From a checkpoint of a small image FSQ autoencoder: adamw at rate 0.0017, 18.1 epochs.
Rows from block 3 of the decoder of a small image FSQ autoencoder, named by matrix and row number. Rows with one number belong to one channel. Each number is 128 + 32 x the weight over its row's rms, rounded and kept within 0 to 255. All counts start at 0. Numbers have three digits each.
Before each channel's rows are labels from the 100 images, of 14976, where the channel reaches its highest value: "patch colour" is the nearest of a few named colours to the mean colour under the peak. Only what is clearly more common there than usual is listed. The data: photos with spoken descriptions (Open Images, Localized Narratives). In brackets: how many of the 100.
# convs0: first 3x3 conv (decoder.decb.0.1.convs.0.weight, 256x256x3x3, each kernel summed), inputs 64-127
# convs1: second 3x3 conv (decoder.decb.0.1.convs.1.weight, 256x256x3x3, transposed, each kernel summed), outputs 64-127

patch colour: red (26)
convs0.145:169146132131143039117140110083131139077147107100112137103124115098080154061120128130082084118170099081141098180160160132117087117053202112118122124134182133114144173103133068140078189107131127
convs1.145:123115071139125193125143100081122124122129139165156154152123127123091097193140127117151171169111202120159163117177148171142139141164036137111116124119125133208132075076139145081108105082111116

patch colour: brown (62)
convs0.82:129095101138132150135138132115112118117138109124140145098081104115090112131107093113101142103147150127058110188137036133106080086126109102165110080128092118068130134078111105103143089104135116
convs1.82:135155161116196066120130210138190174124155126108131141126137136149122168130168155113108129183104107127142153137150159097137126079143094071066154236168144085144112141153139127172122120184137158

patch colour: grey (62)
convs0.107:068129119079060114120092105110138123101039142136150086110127110144036121116173097136156159177058108171089136076115149154123100109103106092164115092107042050120097086153116082147124048117152130
convs1.107:150094151161195104110132146092092116156203142113139203146141150067161141114086173121091123088187150123127135167126143104145126158145151161131127162143124181092147211181130177105097156148102123

patch colour: grey (66)
convs0.225:075174120084126079130127103093103181050105097113097146102088129147085129113149120122129118069088096128114109098150177108120109139123072100159134084115119116117131135133124091156104072144129149
convs1.225:104109080120144119171122097139119143121154101181096137066083144116074138162106110111131102155142191154118096164141148109124133187144134117141187168079137157128152128121138136108107124120066073

patch colour: black (35)
convs0.113:146112116148123161133157078124122098087169169118126193149176108177130077237135159118124153133120117109126179168068085112156118116159096126123144108151171103157092136178078109078127122058140090
convs1.113:125064089145104067123109105130120099088096114084149020093151141175148182098142086089113130108099172137100104124089179119105107104138125146084095070065175167191067105117174107122085083153128119

patch colour: black (37)
convs0.34:129143058143186074094179077130113097131170045121087117056082129140171137088125101125120125138153076103110104082154121145172141075108152046136122025163067130088138127165118113147144089145146109
convs1.34:133111142120076136126083151098136146069091187104116143149111083104127131173151101132137108154092159178135143121120114081083113176147104138165079087095147125145104112129158094128136106124102150

patch colour: pink (28)
convs0.37:117169073098133092113131086166109077105161076112095148133155131170128107133119111131083184127077132125112104089099143097097095081151174115144150101123244096093111097126098151115116080107131134
convs1.37:114130124142127129163144096073136154095068184096156023096116102155096165139181189128180114132140149138094137136127135151148137130119131162092156147115146141164076175119134138102115082172114156

patch colour: pink (28)
convs0.77:163105176134085068105121131061153148106109175116092152154079105042113104112128125112078169111110064101144129129155128120138112117125119116171133153110188120097152124122116113155086100131098098
convs1.77:141115101137102119128129128142102128096120098081135032119175171122165168129098129123135079142097125129160110094085113086121091099068141106139092130159140145173040141094132088139145123150132167

patch colour: cyan (36)
convs0.12:157124148152117084107132140112111112126092125086107161198145112139149139061082104108044165148122121126076100120152140103105079080102123144095115102103126115061131121096176111121091103155123137
convs1.12:122174117154103172143111102096123112071143125187158107055082153188154087152148154126195161111122095128090118124134130152110136219152136135087127088132127089163080157137139105156153150146169158

patch colour: black (46)
convs0.195:134056120117114173080104123089086119136086062121069116078114111099118115133162114138120110151163087136115115111173134147125170147150122124112109127141122069052108145104144084130096086147158105
convs1.195:137173147118115116203110131131102224104166118123096138134177140137145113143118126137130109146107090106131128139130154102081255107154169146142138182085134077079124097123159118149088119168135111

patch colour: black (31)
convs0.239:162068167139130088068110109138127086127088174129130104071071097133105133122177082141105101114142143199152103098158106091109084094141096154113199082078084127180094064117131088140088064154138099
convs1.239:146164057125147160199161120164133172135169104176124119131103148139140105166119193122116141156143106069100111117109159183181120134086205136120138168175117069095136210116111136097144157184133169

patch colour: orange (26)
convs0.117:130133141139110100134134138094141089160123117124074187183143096169111122130128161163132110113093108177100176136093171150072134068047138106124061135141172130115128114141169148160125122164115137
convs1.117:120121139154139183109141125101107184161111104154178107094069163080127096142123129099128186125168138080117120110156107155182124096115143135116163131125084059174134180148138177063175110154099123

patch colour: cyan (33)
convs0.188:137101052123162154102089122101076083148094094082176069201138102181103102147125137129131101176105083146077119135102158123127093154141108141135130099115133126116150083121085152089122131094159071
convs1.188:130154138127124142144090118106132164106141132170156158167130058135152106149123119161037149082128132172135129107153152095111204080143159210135149158142128111081163141187151122153089139175112154

patch colour: black (94)
convs0.220:220122109217116185145122144127165121124114150144159132150122121191146113099091130123103154115088108126131131121136095145103118117104112100134124110127108134133159095135193143110117244140141125
convs1.220:139144153140136051100120140104146167160176096090146121170145130122106115092129140129145081202192089150100109147103126130167082098190102119125148095069136117153123168113106140156104152118073137

patch colour: white (50)
convs0.213:143173104110140114066147145116067135118112135124168159109114104214159132127041126127149119145172162102109169091141135144128054143086125114136126139096151179111163086103178167093146180161160117
convs1.213:126075188152153108128105170150165168133187116115132091137164156118135205149161116106144149138172133157107103184077141138152207093104118117134169112167148045125075139133104108195120141128121149

patch colour: white (67)
convs0.25:139133113124157103109084117144134114135153128058118088104140107125123111075103146113122158155152144076127123090113121107060090145146131116137134137100158133118066141151116117109144121103166090
convs1.25:118104120135116126143106115119133145085112100191203160172104101162143170161144148146131107132178131108095098073191078147152179090107143131122174092205103131133118077155115085161160113178139156

patch colour: brown (68)
convs0.146:163129086192136107114138070128041055159113156084085192089110174142139109162134132144136163098125106125144108130080150121140099142123126166169108109144208143133071145100141122083091105126109096
convs1.146:120147129121122120145126088128154148083106117095100000133131146145125135116148127113152116087127150116078110110096164111145177115088144137087068143097140091147044134145162124092118075175107139

patch colour: brown (67)
convs0.108:106134083050134049118137132084115099117209100090146134095075127086114109125091070129121094128127138103101110142080133146153086159152119128147055151096084150096148188118123154073095177150117098
convs1.108:125156162089064171162144151155139128124031153113163081136139117140090147121145150080082180167092140131143126081103190115135099085086099127098162137158192104163089062181087120137174114130124139

patch colour: white (88)
convs0.122:137165116125111136102102174154145130147156105111118132117138148162110139101114120066077134099138095148110114069119130137057161105119127130103081168103163120078133175188124160144110159131064107
convs1.122:130100161170171062109091133066151112135146153131176087130111125110152139139196155159150127154124158101147115168065152113178079137167112118130129105123113090175041151073129115166147144200182179

patch colour: cyan (32)
convs0.187:126104039090124134070123150175140086068134112133144131109150102158090124074127118103123153118099126164104023127130136115160099168235153092080113111092106172186099095090116076090162165084094096
convs1.187:125154139130155158181104112075153165182139137154080088113153170157127134176142145145119123149124120104166047132127161102140154106070076197138148159157161039006145182168115149117126135207157054

patch colour: blue (33)
convs0.8:127102156132095086082127056177158113108142090148152115090076133117123071160062102099136128140104081122132095133138096090115132100118143151125175159129132052090108132172051089082142111100138118
convs1.8:133168120148132174162134183097108080144113122126121143139190100175118071119113103116129116131146126116108143118128145155107150119142168085177106187108154210173249097083075174080147144086154084

patch colour: brown (60)
convs0.35:125128129143127146138143072079153066152096147155105104102152150102118089154143086134057118104165127142100125131131099100054130157151107117154063086132140094100076132093100086127138191103150100
convs1.35:121150172104131074162120116139071152199123134095145149126101142097132114077113136143139126134094167111196137162134177142168183078112127118147156173091150064126132085121169170168135100141172156

patch colour: brown (60)
convs0.22:092121117127136100146169081115094058157124097125087119126101094078142096192158141124137119047114080101100114077102074114123145112133126115145067086105138077188021110112186080087124087093121099
convs1.22:116110096132101103108109092116167154103092071082115010116153115148145187070105097099115123139121176141078134137097160096119153118168078150084093152154131137155042099144159110099114080155152149

patch colour: cyan (26)
convs0.201:123120106121129157107103140129095151093121101106152100134113122165109123138100093118154076108132126073128044113120097114135130127083126131126097104067025130164118103129120130101131111124142115
convs1.201:134140113126157086133159157148131081124102185124154118093151108101152159076173136121139160122140139199152191125112138097134109165203102105137145133114174145174092107117158121204081162197070121

patch colour: brown (61)
convs0.49:163208141168153135125108128137127110134180083160141109100145079141160154111114020095100081132118130115164099111185104077068164122145127096109163189141153111138135108108131138146122142139117128
convs1.49:143097108109137145127186074187114128169084123064144112154128177122119143116166144160105139105139115123087109094075139140117130146136107139115118084139117168060059108139120111115120130111092102

patch colour: purple (26)
convs0.17:100125145112104080132111134102114153135123110139141115054066101110151138154143082093151142140154082143129130086148153107166092212116050121129156126136158130106097096098087113145090080124104119
convs1.17:142117095106153121145135117151104118124124092142078138181189123128140144115088149167127104131104149095146139136096126149072162039146116143140120099074107099100141140130197098120116134077167129

patch colour: cyan (38); blue (30)
convs0.84:103137112094078208122112056074133123146092112132143133153087155141088112117119116198115099124111099109108073131168131127153086146096119133079093100162133133037167190118196168140170138161125123
convs1.84:126111106141149102177143154112147152118120157064101095117151108151175158122128133127092111102180151147122139149102118114164152167116115104146121203130118124236053121148120105109112133126077113

patch colour: white (41); pink (26)
convs0.87:141156116189099121133097101125137131135128148123176126119168117039121097127120110110111161139118064130116090134159105124111139164156166134153124140124149111075102114175137146128110157066134148
convs1.87:125099151163163155102173150085121099171070104155169107148095153144178125097121147131108204089137170108122145132078134155170032117161123103136142113141078171157125138084124126133127120118117115

patch colour: white (50); pink (29)
convs0.92:114146132128094142107088095128110091103110128071093118121130119135176139115141132116099099138164128143129042054112123090088141101093128112112086132111163077068054101119118087128090081108135121
convs1.92:142066170160132123172123115170122131153151157153102128176117071054144110155171118176167160168150135120121167170100110153148128146121125073153132110101089109125162132121102153138179161152149112

patch colour: red (54)
convs0.114:095034185096105105050094123183113083127094152051126146076116105046157109101078099135138143134155120161116211116154112130144101073095179128142142122124129144115070098128153123117088085127155168
convs1.114:123190106125131189141104144133183167156169095162124139160094156174096091157140115100071112177129068097143044134071133139121154139154069104147138142151091100129192162155113126066181127141099052

patch colour: brown (71)
convs0.191:084088111094108165150126103072059083158125127127149173099112091064104092087112123118140133151148121100107069135104107123092141087113164141147092134138135142077126149120143092084101103116138131
convs1.191:133153101119121052115104132139159123102122106145127110132098204172121140164134120107149146163072117119098165067112117153100092136125078076085147132134124050170077106141166092131106109114110153

patch colour: brown (61)
convs0.39:104122153103128111094114130135125113095120092122095060192126092121123127100106091153104110095065127111054158098130108121167098108157076101123092120116110109130141101141117137128101058145088122
convs1.39:116126129120103127115133077140129165165129122195134122077083137118116164130133137083093149181152151142101079119147129095112160128110194158113130108153117079190044111149106116098143117176133159

patch colour: cyan (49)
convs0.62:114100060133103068109081102139150140073119087124117142155105104107114120121057134151132069196128124154007095139162118104128160050074155090106127081107102071154165135163116086130148085129096149
convs1.62:116107171154105146143123177102118068133184111113132145097123115144133106106134118115163134073112133126128144125138131079154125255148115108107088181150170173140135111136147172146144131137177120

patch colour: grey (73)
convs0.252:072096161115076115105146138040153116087115126128105118145089139061099078105114133130081117116045085114153082115118104115138092106128084093181125130118118078091117078133084089107145079066113152
convs1.252:141078143127118133125102157158072106174125113114102149097183136099156143102106093140186135086198119150140152173129151141138134117114196091165145174094204147098153204102137106124146162158178071

patch colour: black (40)
convs0.5:112137052113138096110136147146096047095134114150124187133138107153105096115105089128106140194116086130110082136154090106100137090114136107130150117108121101092112134126114144106088106150048148
convs1.5:121158137131111103157159112132100185107141107152126141133110107132144187099133159158136093104138103098079175079115154140114104152053132137111086146117102231106168112150139145128130121142194131

patch colour: pink (25)
convs0.42:129136172139070123097149095155101091117107122108109152124142112106074134132176120161132055143153078053124113090153127135091105140106137164147123135119061103226117120063157097157154137045116156
convs1.42:122085120130120138157081144092093169083096173125113109107128114121138059085118070097123097122141129172123174095119093114152255134177102185090078128112165111177100085147137184122148140157115097

patch colour: cyan (31)
convs0.63:126118090131112090145097075143101134123149135120133163196156115070137124102119089133103140182172127106089116089131093113064104068089155091091135135130102134086142141156177110129139138137120123
convs1.63:110108169137105146167130134103140115127141101148128120092102134176101109145094122079172170158126123152126122153126132083180095194090113136145148143111181123195105113144111136128135108119122146

patch colour: cyan (34); blue (29)
convs0.143:117145141132064109100135143123108125125107056140108138127146087139120117084092119114130089169078139036123090091060101086068138099098129060069116142124119115157149142173084129065073131156067130
convs1.143:117142095135145139164194125186153092122108126133095159158136127179128088128167116099149122098156104136144136113137144127148072076163117111150078097120175202204161105112122097180166138136173115

patch colour: orange (28)
convs0.163:094139081090126145087099144163135089097105112118095098105156135248143122095072184049154123129079113148071104101164146114177097109163072107072103135141201104119117153109065107118113127114081129
convs1.163:123136124136118086124170105139168139138134154111135156173170143104103090154093135193101112099149177170158161143097063121069184122104110122198133173125166188129134131184100154152122110111228116