config.toml
dataset = "photos with spoken descriptions (Open Images, Localized Narratives)"
crop_scale_min = 0.7
translate = 0.06
bottleneck = "fsq"
encoder_norm = "layernorm"
loss = "l1"
decoder_widths = [64, 128, 256, 256]
decoder_block = "basic"
residual_init = "zero_last"
max_steps = 28800
batch_size = 128
epochs = 18.1
warmup_steps = 5760
Rows from block 0 of the decoder of a small image FSQ autoencoder, named by matrix and row number. Rows with one number belong to one channel. Each number is 128 + 32 x the weight over its row's rms, rounded and kept within 0 to 255. All counts start at 0. Numbers have three digits each.
After each channel's rows are labels from the 100 images, of 14976, where the channel reaches its highest value: "colour at peak" is the nearest of a few named colours to the mean colour under the peak; "strongest on" is what is common among them. Only what is clearly more common there than usual is listed. The data: photos with spoken descriptions (Open Images, Localized Narratives).
# convs0: first 3x3 conv (decoder.mid.0.convs.0.weight, 256x256x3x3, each kernel summed), inputs 0-127
# convs1: second 3x3 conv (decoder.mid.0.convs.1.weight, 256x256x3x3, transposed, each kernel summed), outputs 0-127

convs0.250:090102107112086122126154085105102110137116104098132128058136066084118054072134107135108065063087113107083124147084048120142148136120066136082139065111154135059081096102114111106105128107116143124119126109115137067105118116104138112131119133077062127103087094119141121081103053038089142062096130111113115123100137117129092070143121124089081129077108154110127131102095100074122085121123
convs1.250:143112073162176131139117147157133123122148138102130169151122144111100144152102147089169190165143177094175138078128176117121067096137141149129121217121133084163172127122107167165160168118116165121086156166112158200118111111077146108144135113107126161155130178154102115165111173133119139155151160109197205104195128142095186109146127130163174131145171124155140088099138160163141167172145
colour at peak: grey
strongest on: text has "sky"

convs0.5:154112075147123123138137108141130159132126062119128135090119140135145077119132146110106120081083145098120120153143101150169071070115083153126090064136105056121101081157079058133069099115110111108074092101154089081117043110121137137121072092092129118161105057118142141090134081104111098132072142143091144096092085138120083096134104116124109113106091142107118115174143085103102050108087
convs1.5:100166073140097101153176131117188168145109153142158182118114138109113095081138206096043104151121204163100155211138118190156118131106174147104117110123163118179140061133110075102098150109099157095103108157129177126160094114083152071099152122085148133094163113127171179117126138132111151079116131098138187115142074155146134130144171180102161129139130143125085172141115118113150131137093
colour at peak: white; pink
strongest on: text has "sky"; text has "trees"; text has "grass"

convs0.157:159132093137170139110049127146122133099123123094123148125069103109142149122091116149093109140186217125163139019105094119116088074125114119110121177067093094142186136111123131134132117084115077177098126130166142170121086064084127088109152121132128136147198164176117147172078133093119105110162188153157149138061101143131145148120033119201160135126163102157148092128141109095109202154136
convs1.157:177203137167156130094095109130079095138117111093101172108129146127110135069118102138148106095142124129123132132132112067114133171160166121119105136107093111140149181158129219097156189107140096091132116164132113135044126096137164088124113096125145143122135127143133102119107090149143098041106082061133114147091111127122147096128095113117168103104118147086148142121128160185079120123114
colour at peak: black
strongest on: text has "dark"

convs0.170:120173156156117163130148123195105125163176161113163144112106066120179121113103064147157116076141162165141166087129099144160160145128137129146188092173132167124112105093166118048141135106100108171125195152175168112136127089116139102156127170121143126092137088198118078110144071099108190114136179160129123215143120166185099104164135172122149155079137048118171137060080102092137174129133
convs1.170:204121128130206142132151139162139149192187153040116188103131095113114128143124098143180125124255152166126129123174096144097116113159141158164102182138124102173134123108117148144060217113101114149105168142128173157126106109113136085206179127085165148166144160158142095152137110124079122131130150081140165160112077148115141103166101097150177098152102110197194157105182134173116144155177
colour at peak: white; pink
strongest on: text has "sky"

convs0.181:129127141157154139165164163152129103097154159146154153099112136128143104125085127184145123087114124126125183105120125156161161130160087161084174086096147143073124115146135058212076144104140120160173099136195174109163090086124123103058131170081067148148136075134110138120123117095145161135088155191129198157102135156154151081119143141132115117105083146152171145132114105108164091160112
convs1.181:154104127098100114152112157161154114149124119135117157113155165182131149123168163105169145135112134081117128203100127091197098142144136138135180145167142104186131085172104152132154145110187111084084123097116167161122123143142139148182157121076150111112050105145156171148158125164126116092125105113172144119100151177149141113093122144118150142147152161125113147142083169118132165195153
colour at peak: white; pink
strongest on: text has "sky"

convs0.184:158150131099151109121083073126103105126071131120070150127133122094124129172078128094113119139123062135130061064194144158036104107134157086100073141068122169166157140116187154106130124176091081113136140187076109151104214090133107101100155099110085138133196104134143152143080103141103061093149098107130105142118180067114134100131113145157173124143127116126099107100133149190105152144132
convs1.184:152214144183151142083101136180072103139162140055107099119069096086134137117107084150183105123151097212140113149073127134114127102187126121143106145110078134098125171127158187125152192109151131117147147175129086076107185133137136101190124160153129185129127174115115092142127102087127078117130129128093103164139078113083172150128095132144166113085137162136189155127166154188080160173149
colour at peak: black
strongest on: text has "dark"

convs0.210:158078125113113125127109088116092115208150162102141110060160111086146083119121117122029137079102123136148113156112147149153117100109173153117132120097152101120150066048198091062137118122132159194115157123098123099133100167130156142139128124093101093196165068182133149095094065100111142133124155134109105173130147120168107097191078104142113134139152129104155132134131131087110093145143
convs1.210:186155149119149141130122132121131126156141142140143202110170092140152128082134104149133126116128104138094118197099100154128133126191101152167145131145126115157109128142122047146108186116121093148127148137109148143094168159149169098210153106106158164136064121155097124135182127218087123119102119091101153147143110132150106137145169115101101124133102176159154165154108101152116160166135
colour at peak: white
strongest on: text has "sky"

convs0.160:105093117137106086102123121100114147091128119119136119108134112122141077106162094125129110058089084099087142158072131111155115118142143149118155047103141123087035124114104105094144128044133130149122048097128128065121140089114114113154125122075107142081097103077121083056150040150113121080117092115062127119148106127139138077080118067113113095042094119095070138106083119115133137126123
convs1.160:085137107122162137147141134119145135158163156129124106156154135135136137134104218083182128187161166119156124105139151135081110172126154135143112167177149120198156094130154137177081156126110191175101173138102167170145086151101122120090151138096116132151071176148131130131116156141113143136145143080191175093160154105142146129157175142135148134176137125142155105071182172211153131099098
colour at peak: grey
strongest on: text has "sky"; text has "water"