Weights of a small image FSQ autoencoder.
Training: adamw at rate 0.0017, 28800 steps, batches of 128.
Rows from block 0 of the decoder of a small image FSQ autoencoder, named by matrix and row number. Rows with one number belong to one channel. Each number is 128 + 32 x the weight over its row's rms, rounded and kept within 0 to 255. All counts start at 0. Numbers have three digits each.
After each channel's rows are labels from the 100 images, of 14976, where the channel reaches its highest value: "top examples" is what is common among them. Only what is clearly more common there than usual is listed. The data: photos with spoken descriptions (Open Images, Localized Narratives).
# convs0: first 3x3 conv (decoder.mid.0.convs.0.weight, 256x256x3x3, each kernel summed), inputs 128-255
# convs1: second 3x3 conv (decoder.mid.0.convs.1.weight, 256x256x3x3, transposed, each kernel summed), outputs 128-255

convs0.16:179144170103157107128138125113160111106175153140134101127107106132174121108100177174164148189158145146141120201100126115101211179143114168183109125091161158162137179142143143125075076106146117150163157144102139124151112099131155234156122160141172134136168145164151127106162158149132143103157166121136163093172132164112165145142173120078124065109170147086130185166126084150178099161127
convs1.16:128083167175116080123105101075133124169111083150067186133077154158114138112178109079120107143060156150143105090113100122165090058092092087176123154140109119165139137168126209129120093123132105159147120191135110149158114115114118114032171143182163120085141149135158096157101152094125121117117162107125095079178082135150142120103177191150138088110118186121186164177117108083143182128152
top examples: text has "white"

convs0.251:121165128140124192133174184134089162165088121112134153111134071106150142151139109198147157145124103082182167143115101169114087111148184156100121148149160132132162135105130084148161217134145163090131109142188125130083185111072108086130166094141086101159161116116101146151171170132155104149090112167120183085107172090129167128180160148152171181122122069129116140080168121106170186136110
convs1.251:098112118128153187137149183139114105120107088107150011159100085146143136094156106136103109177142112121125148101072118108086121129129187130110127159088075091133111128118086128084117133091112096107137165139133143175115126133106136142133090120143141071087143056130106142125102113079163153141061185137155120102119096209126107139126086103084122134108105114134067108115131154088145173138112
top examples: text has "dark"

convs0.154:100117151152156176160090090142110090087090131119125142123143084154136103145232106113112123188088050108147108066108130103096119144090102126119180131147105135132181097149114088098124144125105104149133128071131143108126120100106083149065148128130150102082156096106076110166118137126057105133107118092135069193174108188107124136122093067114129129076125160190053134127167129163116138126142
convs1.154:102133177146112126172123134094115119096120106130179124113173122115115141115018152159205123150101131126129128141146165151142142148136138132116037120115148161113124125117141139126104167068105162113150145185098125138146095135108104149164080125109153104189164122132131123094109198181122122128188169128089116107130144024084112125106121123149105119104138116136128134145181143119077170126102
top examples: text has "red"

convs0.244:122093104112075134121105143163098118136144137122158137122166135089117123081104200075077076139185147195123126156146163140116222174064097117137109095062106144122081157137120122137081130106087130078127106045101131113114056133122129084154086128084111189135081132050125143158081124100130111139152155143127112166137104089123114056128140154181132067127117154110158131099098138122060129123135
convs1.244:138131148109074054132137101135160130165139124124149127136089135176177132056162098072135114084117096123094123161136093130175146136091089184169170090155091119062146147123185111128063105138151139110074157134157071110150103106190133061150189140166146090087077155054139100160093135122113115106097170141121097160209108201145174158126155133175150019103114144141130142159136112146179107125184
top examples: text has "white"

convs0.31:128114127135132089163113125095141102132062138133131102165135132167154134176122111155137143137086126099143108059095061112086103123090072118094114143129124074134138098121142121134128140059160077146072115140125118145138055144068059107090109103139109104066149150051072128123107144135084152090108059098104133101070130111106108074116096119104092110065078075150119113113113146119124148112124
convs1.31:195153114107138167122092132165121129080132136122173089072104077066088236202151108122128138089124095126080127118119118129090159119156131154121100111194111137149151105115149125128142136146091177142156153118111078103137133122171139112100110125174111162108111130155152161111109136124133107099191156109141150132126108114157120145099181113107092140189122091145232123109120127152162098147130
top examples: text has "sky"; text has "trees"

convs0.63:138157084138164147111131134117126149161118107117114124152102083176157099126082086185087204133095117084154153099098074116077055110126180114104117129130155091147132124129069121108141169085133135135099130138191109122084146123059089111103161101174090085100197154109076121114136122126165093164091098156135171072082161115092099114172101148059122155107099089100094132118152117090121188110120
convs1.63:093116117126174203126151154105159117095095141107117022111070102171109159160148077177088135133185132108146143116075139109086114151128139138076144166150103105132150156116090146094143102094169118135125108134152155163109096128140128090107095129175147106044124066111099146100149112055132149140070186141112136106130122170099144141110066114089086117126165083123088105135047131091164172149098
top examples: text has "dark"

convs0.184:134108098074139136090160152123024154138124184104133158107131094094122033117143145103106093055165153126100128129130119103083132139155128111094141125148124128110099131123138101102128116150136111087071106090172127126089140089169150098106144114073151146103086109103087179125152136079238104140130139115128108191126100193141143159144148118155142136174068111106070108137119103089119117123101
convs1.184:065120138116172159155101173133095092154115122125132101110115101149097159200109152138118145089135114133080148127162171107085059157121158170114122131102122151183145126114144087102224121090072128083130161092137205110143106123154167176105143136064120123111140139147095132126179164133188153154134089139100108149133157159149099132112085106157101182146091127150109063099161164105106185130149
top examples: text has "dark"

convs0.2:150107157129106089169096118117122081150140166124127125144161135142173147053132156075132121135120116142146089105129160112121185170102093121170104130037074124147183156119144147111091095142086122106079121088085144143136061154147138158155128153094143160138104115115120147169097142100077103157166179118144063158225090194168107106077186129179147107120111142146123141154094189152136086105169
convs1.2:204130109133113132104144113121160141094128060134126128127093118196180140031158127087160187101075112100099126144169102129178135093087090171186081088181116105057183120097162159125110142130161166128137148102139056091136125138123107093111181102164161101100101127141144114146054053132088095144133194132138096095173120108213117159133183118118170081100114167129157160118201144131119145123160
top examples: text has "color"; text has "white"

convs0.144:074125133078140074063129156085137103151118084108108099165140094162151107094036128077123109106065131107142148169110068140103135123125113127123101118080135103093145173068145132109115053104156083128140105121099109135111089112087130125124109118096116094149150135141115101092138122111067123070108156120090153046132122125142087122121166131132138121060084121061119150053094082127079112126146
convs1.144:094149158121141172066138124166105129084187110119103180143098146097077161173192222105091059146127098115128102189140151138140195149075137127151174084149163175112194145098156200117123139198106119130151125103109120066112168160148156117105197150099174115139117153177167147122122168104090139081107120113104148118157115170157189163079135125114161119187145087123174150198059112165205141080191
top examples: text has "sky"; text has "trees"; text has "grass"

convs0.24:119080130067128108073095108117108068141103121094114126124098101128130065150103160141126144062110128099132101166115125092056134142130101135097106093156127117102112125110132120087105087062150043120103095136075126077082063104130109148132084121106114146104119155136092123111125107121145129070126127079099109074099126075103114130085116132100079087112118100078069097092124076089081121125124
convs1.24:094143104103116138123087113172094143084159159132099164136186171049068161114123137039086052103133150146143116080199134134157153100152131096119197111079147125161162110127128130135170104143076139135118137108099136112128153125145167111116139103035132099189122146136148118151168142122084121145076166128105121135137119164088133134112104121131173200214115098144150110169113113173116147106145
top examples: text has "sky"; text has "trees"

convs0.74:096125119121102101097105118125064128097067116078093107127105161088103100102120127069127037124110126076079127126138099124125134113111096120146142136107108117114106105067140116091085051105116119069119086088117099105111102136143093105139119062058133100109075106119105107097100121122089079124119147131061111121108093106137117110117105060129111110144103080134112117121078142132100083123116
convs1.74:124117131066170170125156133132187083111202111135168181154141083166146155155163148171104137091116122144173086177143156097083167136115123166113099109157108151076154127114144155135148178166136086137143165132092088146143132117136189123135150166211107182114108176096116166177127158123150172092125093086191137128116182140125095157071179141104099112107125102088144118104148100128184135109178
top examples: text has "grass"

convs0.255:115097180128114097103115143093114139131114133116099133143115102142191142091063183115115111092039121103178148111123078135103076115148075110151120115064113164155116098119112130120115078084107101107051105126152106137138065106077139085134129119114165089073107107086094145070086148076078132120148099151105109135135112151165076136153106124183099062076113142135099111136123127069085083106193
convs1.255:103129141084191148108148143163116108121165136133173135140101087131107123108196128152063140114101094132098106138137105092128255154094148105120143119164146116134166163108126104128155087111126115128191162130102179158130144139157140255033129134179102206140107185228153163102132123132163159139113182101133108106108107198204098191110150096119123205182120114121170139065125147148108137129115
top examples: text has "sky"; text has "buildings"

convs0.169:119115105116092134108088077088111112145158127120101126130142070104112070075075095090126102099110073146109107074118086093113119089086127105092085085077077057076132109112095127122146111100100151109151123101120123104120134113101147149080107119098053124142077110164105058110090121133156111122108073094152104078144140131107080066112137136092089111075108156138061080122113132111121103075155
convs1.169:070169131123183159148126109114127203132096104126156156134154140152166123088135131131152189122131152113148168188107167183162090168088163161135148130157184150136143133093174143140154154124152197155099101167203149125094178120089060119098123090122113130143136123151106140110131087117163079145083121183113193139118097134143147133174130128153153183150119042156111141127073108140085137132172
top examples: text has "grass"

convs0.250:122088136080126104144050055089128109079139093126086082099090129134122119096145081096132116161118117120123059082108106065129126113116110069139119127096101056130125090119119151128098089137109094131138124131127108125134125117144130145045128116128133094089133123171142093105118127063102133071086107065108063104126104156083096116087098101060067114092126123099136126115123093132121103076073
convs1.250:078171149129149166114121115138120195150106122118144140162168086157138129162157115165111143116121102101124162177175128173066110129168132193109140127156156173158159110103123143135122154136112196142109121102203133103116144131154086058197111129093107129119100175109097147131193120132154075148115100189091203143157150124148150092160150164144159098141095035169070141169128116139118157116220
top examples: text has "sky"

convs0.1:122104146106123122052114139106073121147093081095072117146155114093104071061123139094126128079105119059119148145133119130123145124111120136141106091037114137103127151077073111063088082137100123079087100114084136067082110115100082121114098098082119156132151123141072120125143120105106011075095137143103152138144109145149126079125152104120142130117094101128094123111085085121120094163136
convs1.1:116108144072175164145134140156153082100184125119133199129135117174102148097188168156153131128143113157136099116110237087144133177136144124135106107105100151176113122161144114118185149092148082108176158136077100096163121106113181191094135163172110159173088146152133113105124155107153162092123142088171113090118166159106118169077119093113101164117165121133119075116167105106168189113169
top examples: text has "dark"

convs0.181:173125144111144142161074073116212127135170129149134082132112090215150128147150158149156170180108132155146103135088177118091160142113083113148092106118103128130124066188079115151097145073130143196116166153118131077156123077122147202141148170141141150077185148149132103116109169166104176083148096120137159093101163150083127144102098152053086056066154109128102118135129086115110111079157
convs1.181:177130174195108059118097096102122164077081049160165141098114151102086169098138160127152171198120148130107153115193170152182108110170093128210164114167137122201087093175133164159108097093125154179162123146149085214142144122122076116157177116189154099195126103109134104102120101107097097134095212165125141082128177133123148122154098132137143103120154136161195137182131143102159174126146
top examples: text has "sky"

convs0.138:117095120107135134076104129141059087181107130105115099123131083107112073070109185124148128076114117072119097129163125115079112094106156132073071082059087130095107104096068107087132162114106131077074117080090107088094115098110106093130101093068073146145124117118065121164162135123147088114080131102112116108107125108161118068091118146127144141132097100142095105095129141111090131085177
convs1.138:133142138109158174098131147184137120127132084119143077143130116124102158036200109132140076104181200131158148121156175129170204133116119110138150097134121125154128171113124129109140088063120123116178148088068166170128116126138149173135148109091128161194105102104131126138113151180122115138062206145105129135145111142196153132112108116155166211223130106129117067129188128132116167135146
top examples: text has "man"; text has "dark"

convs0.122:062093138056109122094122121118067119153108086111067115126154112122114064122115160109133095068104112116123095184143077104067170154118114147088112088098152115103105143110146114102108073098141084118137108098115122100109080076148100137136093111090104128157087165129116099086152104108149137063095126086100123092072104144138097112111171098135127103129081060089139096050114072136108093124123
convs1.122:095150120084102142134117142099097142072167146104127118139124129091018152198076167087086064119142075115120120106142174138113129105153139090118181123083131130139166119094130151119156155163088145122139110096124113069099156134133185102125098113089115093104081164142115164131158137064118124129085160146080162160104128163073106153099082101133145137140138029161133103189102113157150122089195
top examples: text has "sky"; text has "trees"; text has "grass"

convs0.165:141118077099161190099139117141123125177108132110117184159167100124131084134078125167140189101119091131129121113151137074107123082147202132095115090149089106114104107118080131102196202127121122109112137134144196132114181094111105150146181122121087163108139127163047090148134109125182064129093112104141127142148170138187103114187117142104143166143147123104137116151187103111122152157146
convs1.165:108134151162153082103156118099092155135061120118095025074069168134098146167153138109089130120164110127111165112114135154120144147129134105120117158098127048121163133127116132121086092116181169131125129102173135096117102107159118146090115086157150103099065144131127096116159121059103122196007198170110136122141106140131116159145044083103121116172048113178143107094059130090119154156087
top examples: text has "dark"

convs0.160:085086129106088122129070082123129046100116069129097067092105126133107123084077155098147137118110078099106071120161091099149092112152120135139080120095109054101127110121136146133160149109106053144138144100078135121137159135099124152122101110128138083131149128141136064102150119128113130115101119065114060023100121136126107134072090116106090167154116089144097096130140132107102137061127
convs1.160:145180147117168209134134099151113183141142138137194148197164101102155133107178137105093082114118173104140147195172144143095186138127143153089154098145151175154208146075173163144123169188105174154126109148153173119102203147115103147157114103097114153177111139149122135176116113124134075108201136166127169160117115159112132129147198117131193182157135083116144156121144115186125099103188
top examples: text has "sky"; text has "water"